config.toml
translate = 0.12
encoder_norm = "batchnorm"
decoder_block = "bottleneck"
Rows from block 8 of the encoder, named by matrix and row number. Rows with one number belong to one channel. Each number is 128 + 24 x the weight over its row's rms, rounded and kept within 0 to 255. All counts start at 0. Numbers have three digits each. After the name is the row's rms in percent of the matrix's.
# convs0: first 3x3 conv, stride 2 (encoder.blocks.8.convs.0.weight, 160x96x3x3), inputs 54-59, a 3x3 kernel for each
# convs1: second 3x3 conv (encoder.blocks.8.convs.1.weight, 160x160x3x3, transposed), outputs 54-59, a 3x3 kernel for each
convs0.31 110:125154135139137110122173141153137163129167134126135129137124144142156073130189153105117137129092090117145133128132115123114128112134130121115122136068194128101129
convs0.32 096:136143123121097139150155118137100141127141162166125110166160123114132120140161143173144171149091175154127157132127153103123191125103104114145122115105135121112124
convs0.33 094:133143149114087135138134146140105082122146158089131138137125116142174163114083096130148129148168155124090139131128163117088086126090114118127153116072142109116131
convs0.34 105:124094131146120173126149120136134128094107118111128114132126132137147138106155115147119131137103098131103140129143136142127148118091099116119142148148181126107110
convs0.35 107:131165128124107086130133154106117104129144148083175116140158157098107114151123150151138136108123130118135165129126139157107106099162074143128128144131139120144131
convs0.36 107:124144122113124161113148120134143124122142126126132083135126113131098141135143144131141136137146109130130141135125142131172125138155112124143146137120156122121115
convs0.37 095:132137122111107091118123142131136092138123143145110139112073133111088093109115111107109123106084106153137126132151118124139138137155150133140115122125146108119135
convs0.38 097:114125117139122163127136143107133132129130130124149135135125121146159150113135161123116106117135127114097127126146116135132153132122110120109107160113128152160126
convs0.39 096:127172133123151130137096113153140128153103091140104162119114171112142138120166118134156149130103102151124150113120120101120081141135163123097136073118185138151112
convs0.40 100:132102137129209128148096113154116132123140136156088112100164112144160125150109120144129102121064153103116120117085139178147141087112155112124120128127082115101106
convs0.41 110:119129128118136148118129126118126141113131134128128143114127129127118110111138144146124148127135153124145141118144132125131075138165144122119133133105091136135139
convs0.42 113:131143138146092213125100125116144145127138173120160119134133131141135170139134175116133130137131097108110104132134136119111064133160116110109128128137083115124126
convs0.43 098:095149126156084110116137134143154150133135124130159086147126170143135122132152102143148135093104115132093159123099120118089208114168113094114132137135142124153155
convs0.44 095:129153125111126091121137137181126145121108143150122103156155123140150126094090125146132095090118123123083111160137137134113138143108120113133147144175065130123130
convs0.45 104:106115150107163126129113148133100126142142151147112125133127136129158113109139148110125143107122111121143158108130101149117082130133150110085102105105163113140136
convs0.46 099:142138132141119079118080127117118114118141136121162136114119108108106120121091105124133147121136117132131180145108106149143209116134141115120128114063125115132140
convs0.47 099:129146131123109126109124112134100122140108139135135131112130130134155131132115105112145139133109181154129173155154135126122138127126127132117117127113095130104119
convs0.48 099:117127123117089157149128145123149168114120126121137110132191160163134163136050102129165130134093123185191136132136133161137100118098121128134147142136116145107136
convs0.49 104:115146134114111171117169142118130124128112136111145118143127133108117113110159100135142143133093153125082120128124132115116140125122117143142140150087080135134130
convs0.50 097:129118147133134213141156164132129094133136112132105131121127129118105240123154149144129139139143165160122151137118120131130057142134163133159099128147132143186143
convs0.51 103:126135123116188132132152133126121123119143165147153140123126117136136155158173142133129115093079089111160129116126100168165191108093125128113116125171123124089101
convs0.52 104:123109120157168150120135130131144138129132143129117106136083130120113117135114160125124130141140142137141108117131104106147058129141164136130125135151110103137161
convs0.53 101:131177141103080163127132127100133121142130127113135142132099142094136124111130077135125162153094144142137145120131138134092174114122105115164124101110122132103114
convs0.54 096:133140143101147146137182174117150097152128131129116170145143119116106162129206150136126167123145147141141115122130111110128129113129142122121145113181149140115136
convs0.55 093:124106106146139152104118123145116116159160140137152098137153138136117131169189147176124112108094171121076119113125117157093163111140096131162148122156134097173139
convs0.56 107:120115128128081110131137151126124101132151142118109148130101127123102125121116129128125126141114129128136123140142119091122144153115106122131136098116108126131121
convs0.57 102:131145140175196101144159146104116116109138142110143182126127130144077134119124143157125143149118140121151105116118129137118192130115127151130125137135138118157118
convs0.58 099:133152156138188095129125110144115125146127121107111116146127126143182103110153118136161153116156164122132147136121120133135093100106123143144145090111034110117099
convs0.59 098:131144151143170128144134146169118116130149139125083161124166119117130132119152134132132123112118214121062098102152121161131124127151166133155152180136097118143125
convs0.60 090:130158124108157098115165146094117125137120128143122144105119108129130179123116115118151150151167068105090101102083098160167157114091150127109137102108121124166186
convs0.61 091:128108123107140099128160113108120131159126094130141132127150122061143136120149143120134125118085168118139153134135108125164128131119132136110135082076152115099139
convs0.62 096:127155159119113120182142133148121110144137135138127122081120133110131107107118132128104140124092177160186177111122110112146121101107135134166162150133070133099113
convs0.63 100:130110127160169122112103143126132123110114128102131139131148142123161123154113104121143150060120141118135143155149139186156128139109125127090127167168136104117116
convs0.64 104:127133143112135155144121144124120130127142140135084135133189140099152075141132112104079103115138084148101144116141091146117129132139144119132111142174134133128103
convs0.65 098:114103144116203114122109126116120129133110141149101144101154115159157109138114155111108117179160161141076113160101113114119128091093105146144156106154144113134133
convs0.66 103:118115126146180109126153098126135142116116117125144128135125137113132086130139079132119128111119132148133127144144138131115195137100156142122123135148145127124134
convs0.67 098:143174108122110146119168092120134104152148122146103134143147131104141107105166113128120146121099112149177143130137116130127120108127133125125145160136092134104121
convs0.68 102:138148138142103139124159137112104137141156127122144124122168120145084115138150147113109114099137147126104146146145119109126105125153131137133128135129042103153152
convs0.69 108:127115138135210070142083129130156120110136131138141136136115126104147122124127089127121131130072145115105132095114129157134153113084138122124144107132201105141134
convs0.70 097:132156118117121097121113124141120107142139119132149150110118098160137182109121088145124151123138150126098149123141117090128207136156140141127145106098228115117131
convs0.71 098:130108125131131150125189115144117085135128116147156116152116127125142119125074145145126124124138163132114121097099109110125096121072165132146104118165148118114145
convs0.72 098:137132139141121138151092116124114121126121121115140145121126131121106109148099109155133123128143121118120126113124135129115128135152118142124140125147145098127134
convs0.73 101:122128114114129073125140115151118135121138111120140125116125140142114105138130114138130134131136152094145142117118129135133108148127127110119106102084099132119108
convs0.74 102:118123130160118147118194111122129114133110090105127131127138149123088131089135122107128127107133146108124111116137132158123142123107104129089129119154114114115155
convs0.75 106:119111126117066140122124161109130113141144107126124114124127130124106147128152126126137123107135116104133158106156132158099169102133137139109128152149153145114142
convs0.76 098:118090138094050108133121116160128120122150109126105088103159159108065125124080126158155158156144063160127103106144160141116098115115147127126135137150208126095122
convs0.77 098:115160119147145114141072152144140144135143152134128113119153137127101091098086112160128105157097106157099128131144134156121128129153052142163166116169156124154137
convs0.78 099:118118137148122101138130145125161102151151104142156118138119146127084154116062156106131120168121109137127125093120131113092197149114119127136150114111109115113136
convs0.79 103:125100103150123157124118128159152158139134140145118103093108130129114107118132165139150152123114174124078114125127142187146059153150106141144148132150125114122126
convs0.80 111:117113141113205111120100127124130123127151119116123115159163158109153114125140151142119121127115125149153138129111097147147122129122109117153129127132144124116117
convs0.81 098:134144162145114089129113134115124133103116133115128107127102159136095089113103089140155120172132182118163158122147150153065119153099121147126137146095087163147126
convs0.82 100:127130122123183110139118154118091129182169113118138117134089066121188144122113105120111126108164221123108139131115142161161117108139124152122153084084109122125113
convs0.83 096:118151154170086131117149144131112129119116123129154140105150119224178075108094140124138119118174120089099114130151142122144123101168145113106116175110171115098140
convs0.84 099:097142128094127093111139115134122139116106107130141142122116130130128151159099206129133123109170125118122126118129111138147087117075133139139124135137137134146158
convs0.85 091:125129139139146123137163151137143180121102151112132123125144106132116107121155238134110159148097141138091115120138132140119151130095133132149139104183100135157142
convs0.86 103:139121120115162150130131144121151129115122105108090165110125137131139124161115121157150135148089109149102114129118146136078149110171118132115128077171124138107106
convs0.87 094:134134130152120119135169103131111111128151118141111102147131162131107186105129098123145130136162098135138114130131118105123091121136117122137131122183165156130159
convs0.88 097:124132131148131132134088149121137129129150124138115124129126143109114115116133137132134133133080143125112140127118136133117061128127159129115148134166068130139120
convs0.89 106:130099131123146158131169125113128117150135139118125122120130128140149123148143114125141120116119076099154157127133137134146122123156075134146126130116136115095095
convs0.90 097:125124125127125114158096115124128134121120136150146133116079123172140213163110094145139122154108085126095079152130128098172119116122090151146142145145126117153121
convs0.91 102:135140130121207072133144123143132124110139124090134132098126087138185077093151142146134119142136137144104153114114124093128115124104102139133131138128116124129121
convs0.92 096:123111121134074105102115138141139148139117125163145082149169132122173120096081138136118135132120150116184138128140133099127156108119114143135134177107118138124131
convs0.93 101:119127146098137122142116138133136120143131121121126090105115148122096133109129125125127131100089119100101125121145133192131101118149142103113147151161178137135123
convs0.94 100:134139127128059123132078105158136142130113149121109110163171096128103082128067054102089127124141160123131093112167145127122133129149143133118115140116104135153148
convs0.95 103:130103129151107154144142118133100119119132112105122122136131149106131117116133121143128145089097148140104150130104112125121148109121109114138119133113124125119161
convs0.96 100:134123127135152110132143176137139107151144099145164119125143151129128181098109174130156140106135107145140118100129134145133176138133161138149146109125110130103144
convs0.97 087:142195117145147086149123110100148129155062118113117102103142155110173143133120160134147138089130157126121149118141140122106125098082159127136155084133142120104136
convs0.98 101:126125118148108176156110142133143101121120150118131145121116113120199157161144079167156161156117118177171165137118127136107168117094114122128126114160189104116110
convs0.99 102:135144105117136136103085138113151107122155117153153116127138157096127105128143147132127141105126136088034102123158137135117221122136107163114164118102090127168146
convs0.100 099:134137126115147143134146136149133129129117136128108143130118132143111103135131146125132122099135154128110121128142123151159053114165159140136140135166099116137133
convs0.101 112:120149126135104165131128130122123145098098111118136127130146119141111095116141140135123129128081164137096131158142149135136070130133130124125138105145049130121119
convs0.102 097:139143159116119133164163163117102112137154135133112092126109085170095171158179182123151122146084113148126153097109119133104113150106148125130150084122129151144135
convs0.103 099:115121122107160152129148122145109118120153125097116112113126162110165111095113134140136153131136076150118150115124143125136183152112133113111099149108197134104110
convs0.104 104:152094134118139082149180147142126116132115096107107149116129128128053129134129160132145120117145075123130151107111116140141118102140160141148147121103145131118122
convs0.105 101:139125123121140121132201124124130161133116105117124151121130137132174131122167141142131138106107106123113103112106140168144118088103145121134124108143077139132137
convs0.106 094:147115132144183129129122124123105137098135119115129124122134100145120120120148155114136135158072143151147164111123112097134051125161133128125105128120096121125115
convs0.107 098:126147134133079109100109138132101115157146144118135103141117124122152095120059104169101107175119124150126109135114127117129158175172118143115143166115120148173161
convs0.108 100:123101125147177129128144146136127090141144116150141146101103111141129166128171136130126123150141196113109128143140126122120203169103076110080132113133108141092156
convs0.109 108:124130126131180173118118123132124113109138140130125126107120095126125143126150119128116134159151137130119128133123126122098150140093113137115129114114127145119127
convs0.110 094:140148142095124118129180154120104128126149151121126145121137136136091223139147185120136121129154106143132125114114148172129163168111123123135148190128151126093131
convs0.111 094:147089142149169124140127145183145138149102114116139151171154152149153095111096128115108093129155168162166151121101089120150106126122126108155118117161071122138084
convs0.112 109:144134127117197134154110125106137112132128123140116140126144122148169137124128119129129130121145175147090097102142125154115103133098143124141150112114122131147152
convs0.113 093:113124115131116149111131122132151123115152125106158141126146173130131192158157141081130136126126085135099097120160114147121138146135130143126121150147160137138117
convs0.114 098:121165124130132159119163140094142107147153147124128136090121146129139122124133150119122139097162105142116097109137128144132095120119168123129118160121170131125127
convs0.115 097:147125132108103176129121134083112144105159154133116116131134149117097169116162108144138124218146049129111096132133120211137118108161130159128148126089172135155128
convs0.116 101:125141115099151120145137108138139151125127119090115162109114091115157062128167079122129139136109187157126128138147117140096207129083164130138134143100110121110138
convs0.117 101:131136165152124181149148144138077115107107132111108117113168116130136177148149125132128154108164176109133126159109137131185108145172163130139134125188061112143145
convs0.118 102:124111121095207094131163124106137121144162142124152098139152118121157141084121151143124114156161097114168141145116147248177152107123130120117115157093109132127091
convs0.119 102:133131160133162142134116138122119116126140124134082137134175123116168177099172114140133117109100185140146124116121126126154085083144130136126145131152141121089132
convs0.120 100:122129107123104100123101090144127159132146126124113102088135093094135123130124057161179141145121141157213138107131104114175124103153112151108175123091160119091148
convs0.121 092:155134140103106126140107106112117111144105143117139136133123124117174086139118088134121144101115131120129152123133158099118125130133097148120133113072093102088112
convs0.122 100:132154129116098092121066153119117153137121127138143163120163113108140128123052144120130137121160094136115118111131117129123110131111102151130146140123102130177131
convs0.123 100:127136144113093190145111134127125106125125098158108088125153103130159126126120110119160155106106081161102155154128139097122154148136110150129139155123186141137141
convs0.124 102:114112139093058162120119151131095128125138127120122092108120129132097104141138155125129155112188175120113110118140126119127088129156140156142154144096107138121161
convs0.125 093:118113122142110103129106130146153122118130116151083116134148134116119115130023066113110135099080095138183137130147143124142123143093104121110133121068114110110112
convs0.126 102:127158122145052167135094135117135106131123133130140141142099137141090160118139130144136126129157127128157116139130148100132102161141095128109144139188172158103120
convs0.127 106:124114127107150138125132126120133133108124114130141112116124120131163135116119121114124134118134124122132128118144105124139105132134151117105110109126072127117124
convs0.128 094:123078110117132126151118118099130180171140110091145151117158126132142147135126160176125142100096171112140139125131128125094099090094126120093119125128187135103109
convs0.129 102:105143120152168123133141137113146110133126125121121160136158131111140161112144120120156111155179139121112123112128124123121139120134142122115111153120085115108106
convs0.130 097:145148139114134174152224193115142113169149078085113121134140150091102123145186118136145124130139164163110120090098121100111132131109150141139134107135155130166167
convs0.131 098:134130129077120124139104130113124126156139133154135147110134122148171121113107098124126128154156135147154132105104125113136160127115148125097105080082090109131122
convs0.132 097:111122108137180107127169142180107145103148123117135113148130169148136209085111148135100123151162123126072126113138111085112107137109146140112111150162134144098094
convs0.133 101:116161116112083115123222155100127104124139173133147115120133136126169112144182148114145140118095065158143131126136146128154164123133139128113123127122146134133125
convs0.134 098:146091143115093096130165109164121102124137117101116126128152126104119141126115106134123137144090086146106146133138129131179111126096141140158130149150093146128119
convs0.135 108:130147123150071165122121126130138118120107139151098146146125127123170125114167105123140135099134121120157113131140108087099197123068126122125111129137092126172105
convs0.136 100:141133126139156182127137115109119112172133108142151130142171152171158152113119135110161149117166141140138131134095132252114159090152126138135131103118131120114109
convs0.137 096:121116113097107106116156121152119129119109116121141137121104132105105085136105169115110092102114158131114088150110119116184091122119155130116121145169152142107127
convs0.138 101:134139125091109115129151133118144160104117114151123158149120122120116055137141193141115150140102127135137145099121139133071049099169139116131115121135055125103116
convs0.139 103:142204157142052181144159140104173125147141124106132129151123108125165135123151153116094131145161114120116126138111138054114178177168090108166139132127088115132127
convs0.140 100:131117144129201154142123122106154132118089113127114136134127157135129130158164189128136132123113076114096114108129099110134073109128142134143123085168090125151129
convs0.141 096:139107145111159150131099160142121113150139124142115158132117127111144116133142113145146134139146155133120121110126131126147140122127131125149130116131098125140100
convs0.142 097:124111141141153133121110150111136080146150120134163180131097119119098124082094116142142151145135127155151140142144127048145081151106108116125127125092155101115133
convs0.143 093:128103145139117113127178103137090113107116135128111166103121087148119073116150101142132076105113168163129100116112103124141096148116161127099132122145107120110116
convs1.31 137:118103114103088103105099114135124132136073139130121138112146114149106161111157097121105129108129093129132151142113154106157125135143114122122127118096112116120111
convs1.32 086:129112112123155129134155161149112130146222130156076130126122127102125098127090119138102148132105069139139129146131142161163124131083120151120115107176098114135120
convs1.33 085:146115130107054090120111123119130133148093136133136125129096126100063126132108112101142107170145093114110149133102155045086117134104139151146113127187075134123158
convs1.34 113:148110148109033122140115135127098127124149197131100128112094109101043110114119105114109127137158116092137143125141134114133143132109132120114081139106139133133146
convs1.35 084:104107099112101168137140146138138118121120101109121119118129108122163138124122109151162129159157158147181128083132123092144108101150134125089128099166116128131136
convs1.36 140:114104133128142160111101129121113119117140129114135123130142135132120154124139123110139122136012120131114126121124106125205138121124131130140160130114144109129135
convs1.37 099:118121116141132131128151108133126133140109144133100132150164140116038100137122137040094091213156121137144146139106092051134102121129146128142150154174140148142127
convs1.38 128:144150132134085134139128099116084141135121126129128138138127113143068129118134128136138126129047089136122151139122116123152122121114112129160137122101133122124126
convs1.39 085:142142146147165157121086135124128119140156096141164121140147115127132116128116114110124147128147123118144121117122121114112112129104146111138130166121146140094130
convs1.40 098:129113137072081149096102151132124113136245139122157128131147138134193116136154141098116094146127140123135146137112126059153157131178125094113141105012140111110164
convs1.41 153:124080137123156110130107137123066123126000136114094136128138122130000150123141143104138119119196146107118133125130125109127100111119125126101124114084120143128133
convs1.42 142:110120136172166117117135125120108123144005133127082124116136118155157153126153133131121129111174137104131128132119136122116126131115138137131126107223107121134122
convs1.43 076:093103120108100084142164106127109128123185113146161109132152148134146172094150137136144103077074127127116140129122111113088143143069120135127138134086133095142132
convs1.44 081:108133124088116134137104092120127119130121090112156149133146147102082119114100132102126132127103135158130136141112093100092104119120138122132106098123115118098148
convs1.45 092:120123111149138105138107139100121128094175095119116118135140155114081161138133150140148144145122145095118119111160130125168129138123091120108138136155129135117134
convs1.46 105:114135153137108136122127128149120115129210099123120105132145132151163146131134109129125106114093114106112107124131121161132131141136134110156151155103169110085114
convs1.47 114:129106118100096115120139134142145136134096104133153138134137130159163176136157150071091135142150125141148144132139103108125137143135123136087119101000081112100132
convs1.48 092:128111122119096136135176179122149139128085100133108119131115140127097098130142151136133120127098113126102144147132120145145106103126135131146118123111089130150153
convs1.49 126:116100099151190135083127099134130117146085148134142133113196119187172182127194139123107131144153148131160152122126124128103118119143155132063143142170143127129114
convs1.50 081:116109161147119109156126120140168127135085127112146142141123134106122120120134130109144120174098153114164116151135125086160133114131117120092121136154102145138127
convs1.51 107:122121120153169154099122124118089102138000180126131130100117099098255115127100105132094141115147122119141109102146127141100142137130135135136119122121149135109104
convs1.52 095:111149118128158165130113122141140127127101124137141129133143122158172159122155120130139115128053100135163135128126133159069142133107116134126137120144145103116111
convs1.53 092:105119134133059119123124121124111139139101098126119124125153125149076185127108138115152136168056144125163143147151133114111155135130146138093141115087133123104137
convs1.54 089:134110115122175095122096104126106133143244129099116114119157128158137140121125147066178127142180128137103122125116132119216121137145138117106108113096158108122126
convs1.55 083:122151145141177111125115143138140146131164087164112126104124152119135162118112116138125116123129115069071087115136145137155134101142109144137160107141134108147119
convs1.56 120:149160133135222108135135150127124124116172126127098122135124138126134130120150149132128114120210140132131114114131134112150094121146121131117128128119128124140144
convs1.57 089:121157127156146177134132131126135111123125093109138093131136123136096145152114138157139123087132131132126141112096137150105130104138104109114138101137159132145128
convs1.58 097:137138150118210102125137099125084125084000089116138136116128102121133138112110122122095115139086140108133114107103112126118144129124124139135144111189164140154133
convs1.59 098:112111116137093129132104142132134142117255127109133133137120125109142147123077134099143124158108086105138155133136148091135110111114106122120128126042150111122122
convs1.60 079:119102149139088118099103124137141136136125136137101146121117125111155101147121119062157133161152141130122132123138129064114087144134141096167132141141129110143103
convs1.61 086:118154124113153102117169144128159138139118123120143129138139130155088174115154139105123135101136118135158149135147134128120098109145134132146140103143093132111109
convs1.62 082:131118136129109131139161153122121133150133142115141133137123125137172150135130109066111104160082120123120127146133144098134110157172132129113139124088156141113134
convs1.63 089:129133151126221127142140123123118115121154152120125094114093131071098060129097139113113131143160139103100118162146139142165152132089148128152115086190147131142127
convs1.64 086:112107108077184105090092123132128139110161150119139137109126131114142136103125120078075134146149149106114129127130097130098088133122121148119120109209118120079095
convs1.65 082:124171113119185126139155138139115139143180167108141149107130096135137118108161123125148110074065123073094126154100120131198144103100115124167123108103108120149124
convs1.66 135:145147144151040109154160141129136126106000117129120125130110120114000112135108128128124120113152148116135128105115117127021139125143122129136111130194111122141128
convs1.67 088:133131127127119076090098124144078147130096137123088127131128104134184099125093118062125121107090112164185149110104123086101095131141153146100161146116124103090118
convs1.68 124:129121131091079106137111142114149113099164100118143122134093124084087086105113129120155143108068128124113121130119129147114132129117134134124126134121123122115125
convs1.69 132:122119117097115110133100121136175139125107108131140129133127134146062119117123118101122118132138143136130136126121140126143129127156126127076135054000080141116159
convs1.70 087:107132160140133136099110129107187130111183141104145112117111131114067146129119136128160134113164130140112115149120144109054111110096150109153125155108158153148115
convs1.71 086:118143127116070151112146131114111116119117139136105136127110134121110137117129118057129123184126108116159138106137108108092108156131112129120123124117145122152139
convs1.72 120:118100132122067130128112109123122146132123150140110138132105135113144105118108134125107124109053134140129121132127126133127104130109121130137126132148134145129143
convs1.73 115:130153117161052148133120126114129130151105123116104121120101126122187129106173121139108112123167144145128130116113140084052119130139130126130128126150128142142125
convs1.74 110:139109123150116146132138125119131079126104083119133120137121138112115102133140141116137120119120132148121133166148151116190140112091140131131134121086141131123141
convs1.75 109:121129119130102095156121113133154145130149142134158139116118113131135134130129126107112122108172139130131125120131137118059138123115125146083112139084102121125123
convs1.76 099:110110125129102105104135110130126149135078076108138128139150141135144112123106126094156135080077120132108129142143151126144137120089152120152130127113144106140133
convs1.77 083:140107079122169141089088113141101147117108135119150138136149134141127158119112130134140152083129140079122103124113115135138093111137096140147138125128144124137114
convs1.78 087:092130131071085131147124100133138126147114127103148109113133129114156143112148122097173133158058113166139144126128120076159100137148130141129122118097157118126142
convs1.79 089:143125121169101125143132136121098096145056142137143153145175168154113174124100142129157123089113119137144125131088135114130152126138150125103111142118103124112123
convs1.80 099:145143128147103122128160140143158119125147087118109118144148143139155131137139140109151126137113138155148134135129151125095147119172108144124125139009157136083141
convs1.81 087:159124137137158169126138168130147148131143187114174144163140129167106113155128133128158112126124117108110109143108108105131115133123089136155133115086157125169133
convs1.82 086:158122131084130121157147119123114130092079188121143145109159122124125142134112110147119123127098156120095127163129130133139128128140123120100133145164131127134161
convs1.83 090:107105110125161112135102103129123171127122135140138157111135130097164149122128117120118117134121127100155161159158147113128132132135140123131114137080149113126128
convs1.84 095:108130130108227095130102121125155138113185095131153133135117133096103118156128153137145090122135110137116152116123116136211183114155131117123131125091143123090136
convs1.85 086:137140123130175148138159109147138115139186133137162109154113117114148155134157122112139119129141109103108097105131121091213142069143103138133136172142130117118153
convs1.86 111:131179135169125189116137120124124117102116124119116130112110136132117120132121134133129141125164111120138130154129150133102122109121116129129141152125177117143136
convs1.87 090:138104159086072104139173125120107099100121167100124146143126109099073078150137119139139135131127163098108117143128117125154112121129141128115133091089133129147135
convs1.88 161:134106125105045121120100146123153126117152117116147102118099116092081093098074105116108135106060124113119143125142134140113129127115121116129138127175125104094115
convs1.89 137:126114134129019127124131132125154117140123147138153135122142133121152105131109116101121132105154109114156128139112125116079135125127137127116122100251099135116132
convs1.90 085:111129141089135148111149129127100128128101124131083128121135117172139138132144115158162161124152120100118142109149124156158147132128156122129134112119152140127143
convs1.91 087:143136094140170090141112119147160165142170120116131146142135121147155132097132143127147121119144144135122140146122124142101166093144118108122105087122089132126117
convs1.92 092:144126133108074099142126086133138112147123113144151124129118118135059142149173143102095108127098142105150132128135134115126101109144134117118127117112098143125141
convs1.93 084:167112115115105120144120127105161152100098104118161120104119146091126165111113124117112115077080113106109089124119117130081162107120095145129135146124139121155117
convs1.94 087:115114120112117111137121116134131124142150127141167125128145120136159117159148132135172130125120133149171156141156131126156109121107121148151130106126123120145148
convs1.95 100:120152134111116143148135099120093117149105086155106122130118132124117131133158112113139115102119093098127140158139151103143127116109128141134150138115099106158116
convs1.96 084:122156114137175162108154124123130095166109153151124137145148138142075136133117133132138135124111110113094132152100107111122132124170140136148139107114107114133113
convs1.97 105:142109129163091122128098117129116124107132128143116120120117139109132131117106130138155125121157133095145134147115111107183116104175125128106128136113126133123121
convs1.98 090:124130131139141143153151130144130144141000128141067140138141123155073088146148134103152127145109124113148129102121129102115144119149141122109130143115122145129155
convs1.99 085:129131132183184144140119166136111114085149113116062114118135132121169129127111101142157102122154141124115110117108146088118137108088126114137124149108131146110121
convs1.100 159:132152120101013151126143133122134130116131144118127125118081120093082059107108104133131153106085116134127157148135138144093130151115138120148125121159153113150122
convs1.101 131:119125110117184064112106115135120158131163139143110139148129142140108124144131133132135130126212177126150122123140138153097124116146146131103114121050077124103147
convs1.102 083:110153129115115074131123142119096129103182086118131142136113126106113126135121150085092112139153123140164122114138151089071126130127142146134144106151107119111108
convs1.103 089:138154131105171100116143143130124128145166192137150150138120128149116149150161113047119098146096096157124103111122123092079081124110127128147113135150124137149146
convs1.104 113:138142128160091145137160111129112140114040084133123136129119122145026137146121157088178116114183120101117138123126138123159127127125120140149125122144131122144122
convs1.105 098:104150128094107148095112143123142117110196135132141133124163134157240179137157147138107114145136147133129136157133145134164135112158156116108116139136152122136125
convs1.106 098:134133110081093141135142135128128126167116157120129130125124116130165108109112125067096111188166109121125146121123138083085111122126149147140146106149123120132128
convs1.107 079:118114138139179148115144147130121121101160117150111132129139146174147141146155112145126137146146151064089131121123119114088103126111072121138153126115128122116125
convs1.108 079:161103123160092104122131121137134105110211096126135132125132146114138120119126135108142102157127128114129110146159124061137111134118133136129120137182119130107137
convs1.109 138:125126119105003145110126141124146113138098133143147124128122120115049095116100110110100124110089102124139131141102135128119117120112128115117123153177131118124136
convs1.110 083:115125141136138095123141142119148108105143076122133122120112124133079131111128146108144140125139144118130142115133103134231083140096111139109127114128117130142119
convs1.111 094:120106142155188121147148117128109109127100150135067125131124124104088130142119141128099122142092114144110103119140129147129139147110141136126117098163147100133094
convs1.112 102:117142151119082126139155125157124152167074169132112138134122114130181154146112135123118113108152122152125114147121110137091096126155147136120140137154115144179129
convs1.113 080:123120126109207164087113140123135131155054168138143125121145116125182097101185106104139119114085116127139121136105135133097160114077122144127118119112156127135121
convs1.114 072:132089146160180097095141115131153098104177125112133152137142124141094095131122118077067071171240153138141146124101156104088133138103132103085108117216117124127107
convs1.115 085:137118139158104147117130125129132131104122152137147132140121119148114112140156118087070116140191165116136128108115136129064082140126128114123126139143149141116122
convs1.116 098:118121144152129150133088144115113093154152142109121166127132126135072093127117119081131123115155137125154139137131119125060133135131156150137102137185101141140109
convs1.117 091:108117102143131120183154173130139116120125144102174137139130129118146150125131129140149126150189144105122108147119108109107128104135122099115104119176104115171101
convs1.118 098:131127109127141120146133119139140122128000135132131139136121100159141097127100108112173150177165137108109131124111119111146117141133093135126105127165144141092126
convs1.119 095:103116121082119127125139118126133128149182148132129122127125150105137110128125157106123119158149132128110117131161115127123116150144134113104107118071156118120117
convs1.120 085:110149125094109134118106138113127114105079117137173141116124122115098106133097134145134134129079121123081121108158161136107151107137142128114125119050155113177146
convs1.121 088:125132134142133132131127112123126103120072109122153149115130107130196095113101116118169134139095135143129166155142136062210142161164165146112123126140108124101133
convs1.122 101:130113135149066088123056136116128108118159115115174139139130129109157112121085126081092105147127157134138142124111117108107124118109117127102135099045106137107132
convs1.123 096:126126128153067158147125132136144122154171123163109128136137135155093127138122128097140117124145122113118131130126146134107081106143123118144126145152133131139134
convs1.124 090:109147132130152119136144137131144137142207146138136119128144113122139192145159135148144130100180138152161110123146145109112116109126144117139131111115129158182121
convs1.125 094:119127139103108158120133108129124112128118111107104102132130152110131122124153142130041141157081125120148161125143106105144131110147157142118140114132125136135137
convs1.126 097:103109136100135091111129101132105166138085163098095133108130120197129149132187134103150137145139114128148129152114132145113146123184136146134150127049130127131132
convs1.127 145:134137140113079154122135138135135134120127093133125121150146149165068139144158152106167132116076135146134151133108126144216111132110133160088144131021154129153133
convs1.128 081:108112099132122131144137121136121131123146095131117119149098114144130104143115130104129117116129144114143136144112121109142156090175113123090124124070135125126139
convs1.129 097:134104160112058095132058116134148134160149147135149147130126118135109131130148124141119106099088123120115126124126128139094108135095143112083119125042086129086121
convs1.130 090:126124123128212151129156124120156122123160118114114124121127153127132117134159146112181136127167127129145131110175147102208130132151126128112128098103127112133116
convs1.131 088:113123122146152137121122131127130118122148111116123151131116126127166148110113102125130128158093121122105139151171143112163133130095133106101115120125105117090120
convs1.132 083:119107123163134141142131131121110102112094141116105113122107108119181087119098130120132103122161080121134117102108099131159126086135114126114086134122111152129113
convs1.133 096:145127122155136159106134114133157136147129141127095128120120131149125160157111145117102126178188134123145144145140117121100115147123122129136144190145137155146130
convs1.134 082:118128105148104151138171143128129137118134133146037157116126097147169109115104122131118117119074135122110152106114134103152126118121165117111101146102145123155118
convs1.135 118:129105107101139117109110121126107136147146163136124139124142121142134158115138112106082111127104140122152111139132126109125132131117120125130129169159163130118107
convs1.136 093:124110096145113128123117118130096123119075142117112135123122108133116123127122104112134101120111147089164134128087114110142160087157127113127148110197097122081113
convs1.137 081:121104135122115175126061115132137139151161152135138125138111136091140107118138134118134145111115113146141147127128114119077112099094141151137134137181129138124095
convs1.138 091:124136106154139130158162125124135130142218127134088111109132116118150135129154141096103136193145116140139127120129125108109087134125132142134143148173137128137137
convs1.139 099:140114111138126123134118093135128135119173113137123119118153149148082144123136145115097107109114099124113119124118127136180130094106108134116133117082130119117128
convs1.140 090:131126123110074158122147139107096112117116136116130127138151154131197155122149171144097128120175157102122118149125117155144126131109131146148115117152154152145136
convs1.141 091:120156139159147159149106107110106127138139135125136135125117127143107112115078091091132108139153112113139108136135106068079110103113122154110130124211116121110127
convs1.142 093:141125170130052157141113120136154111134105091130121137120148140123125167112143162126132112108140138105088139127143128121062080121138117133117159112114117120118119
convs1.143 088:122116130119134109133169126143138133141143115122135136120118122162112100150137128082128118121165095127143132132147121096102137147141125119124140116050137106166132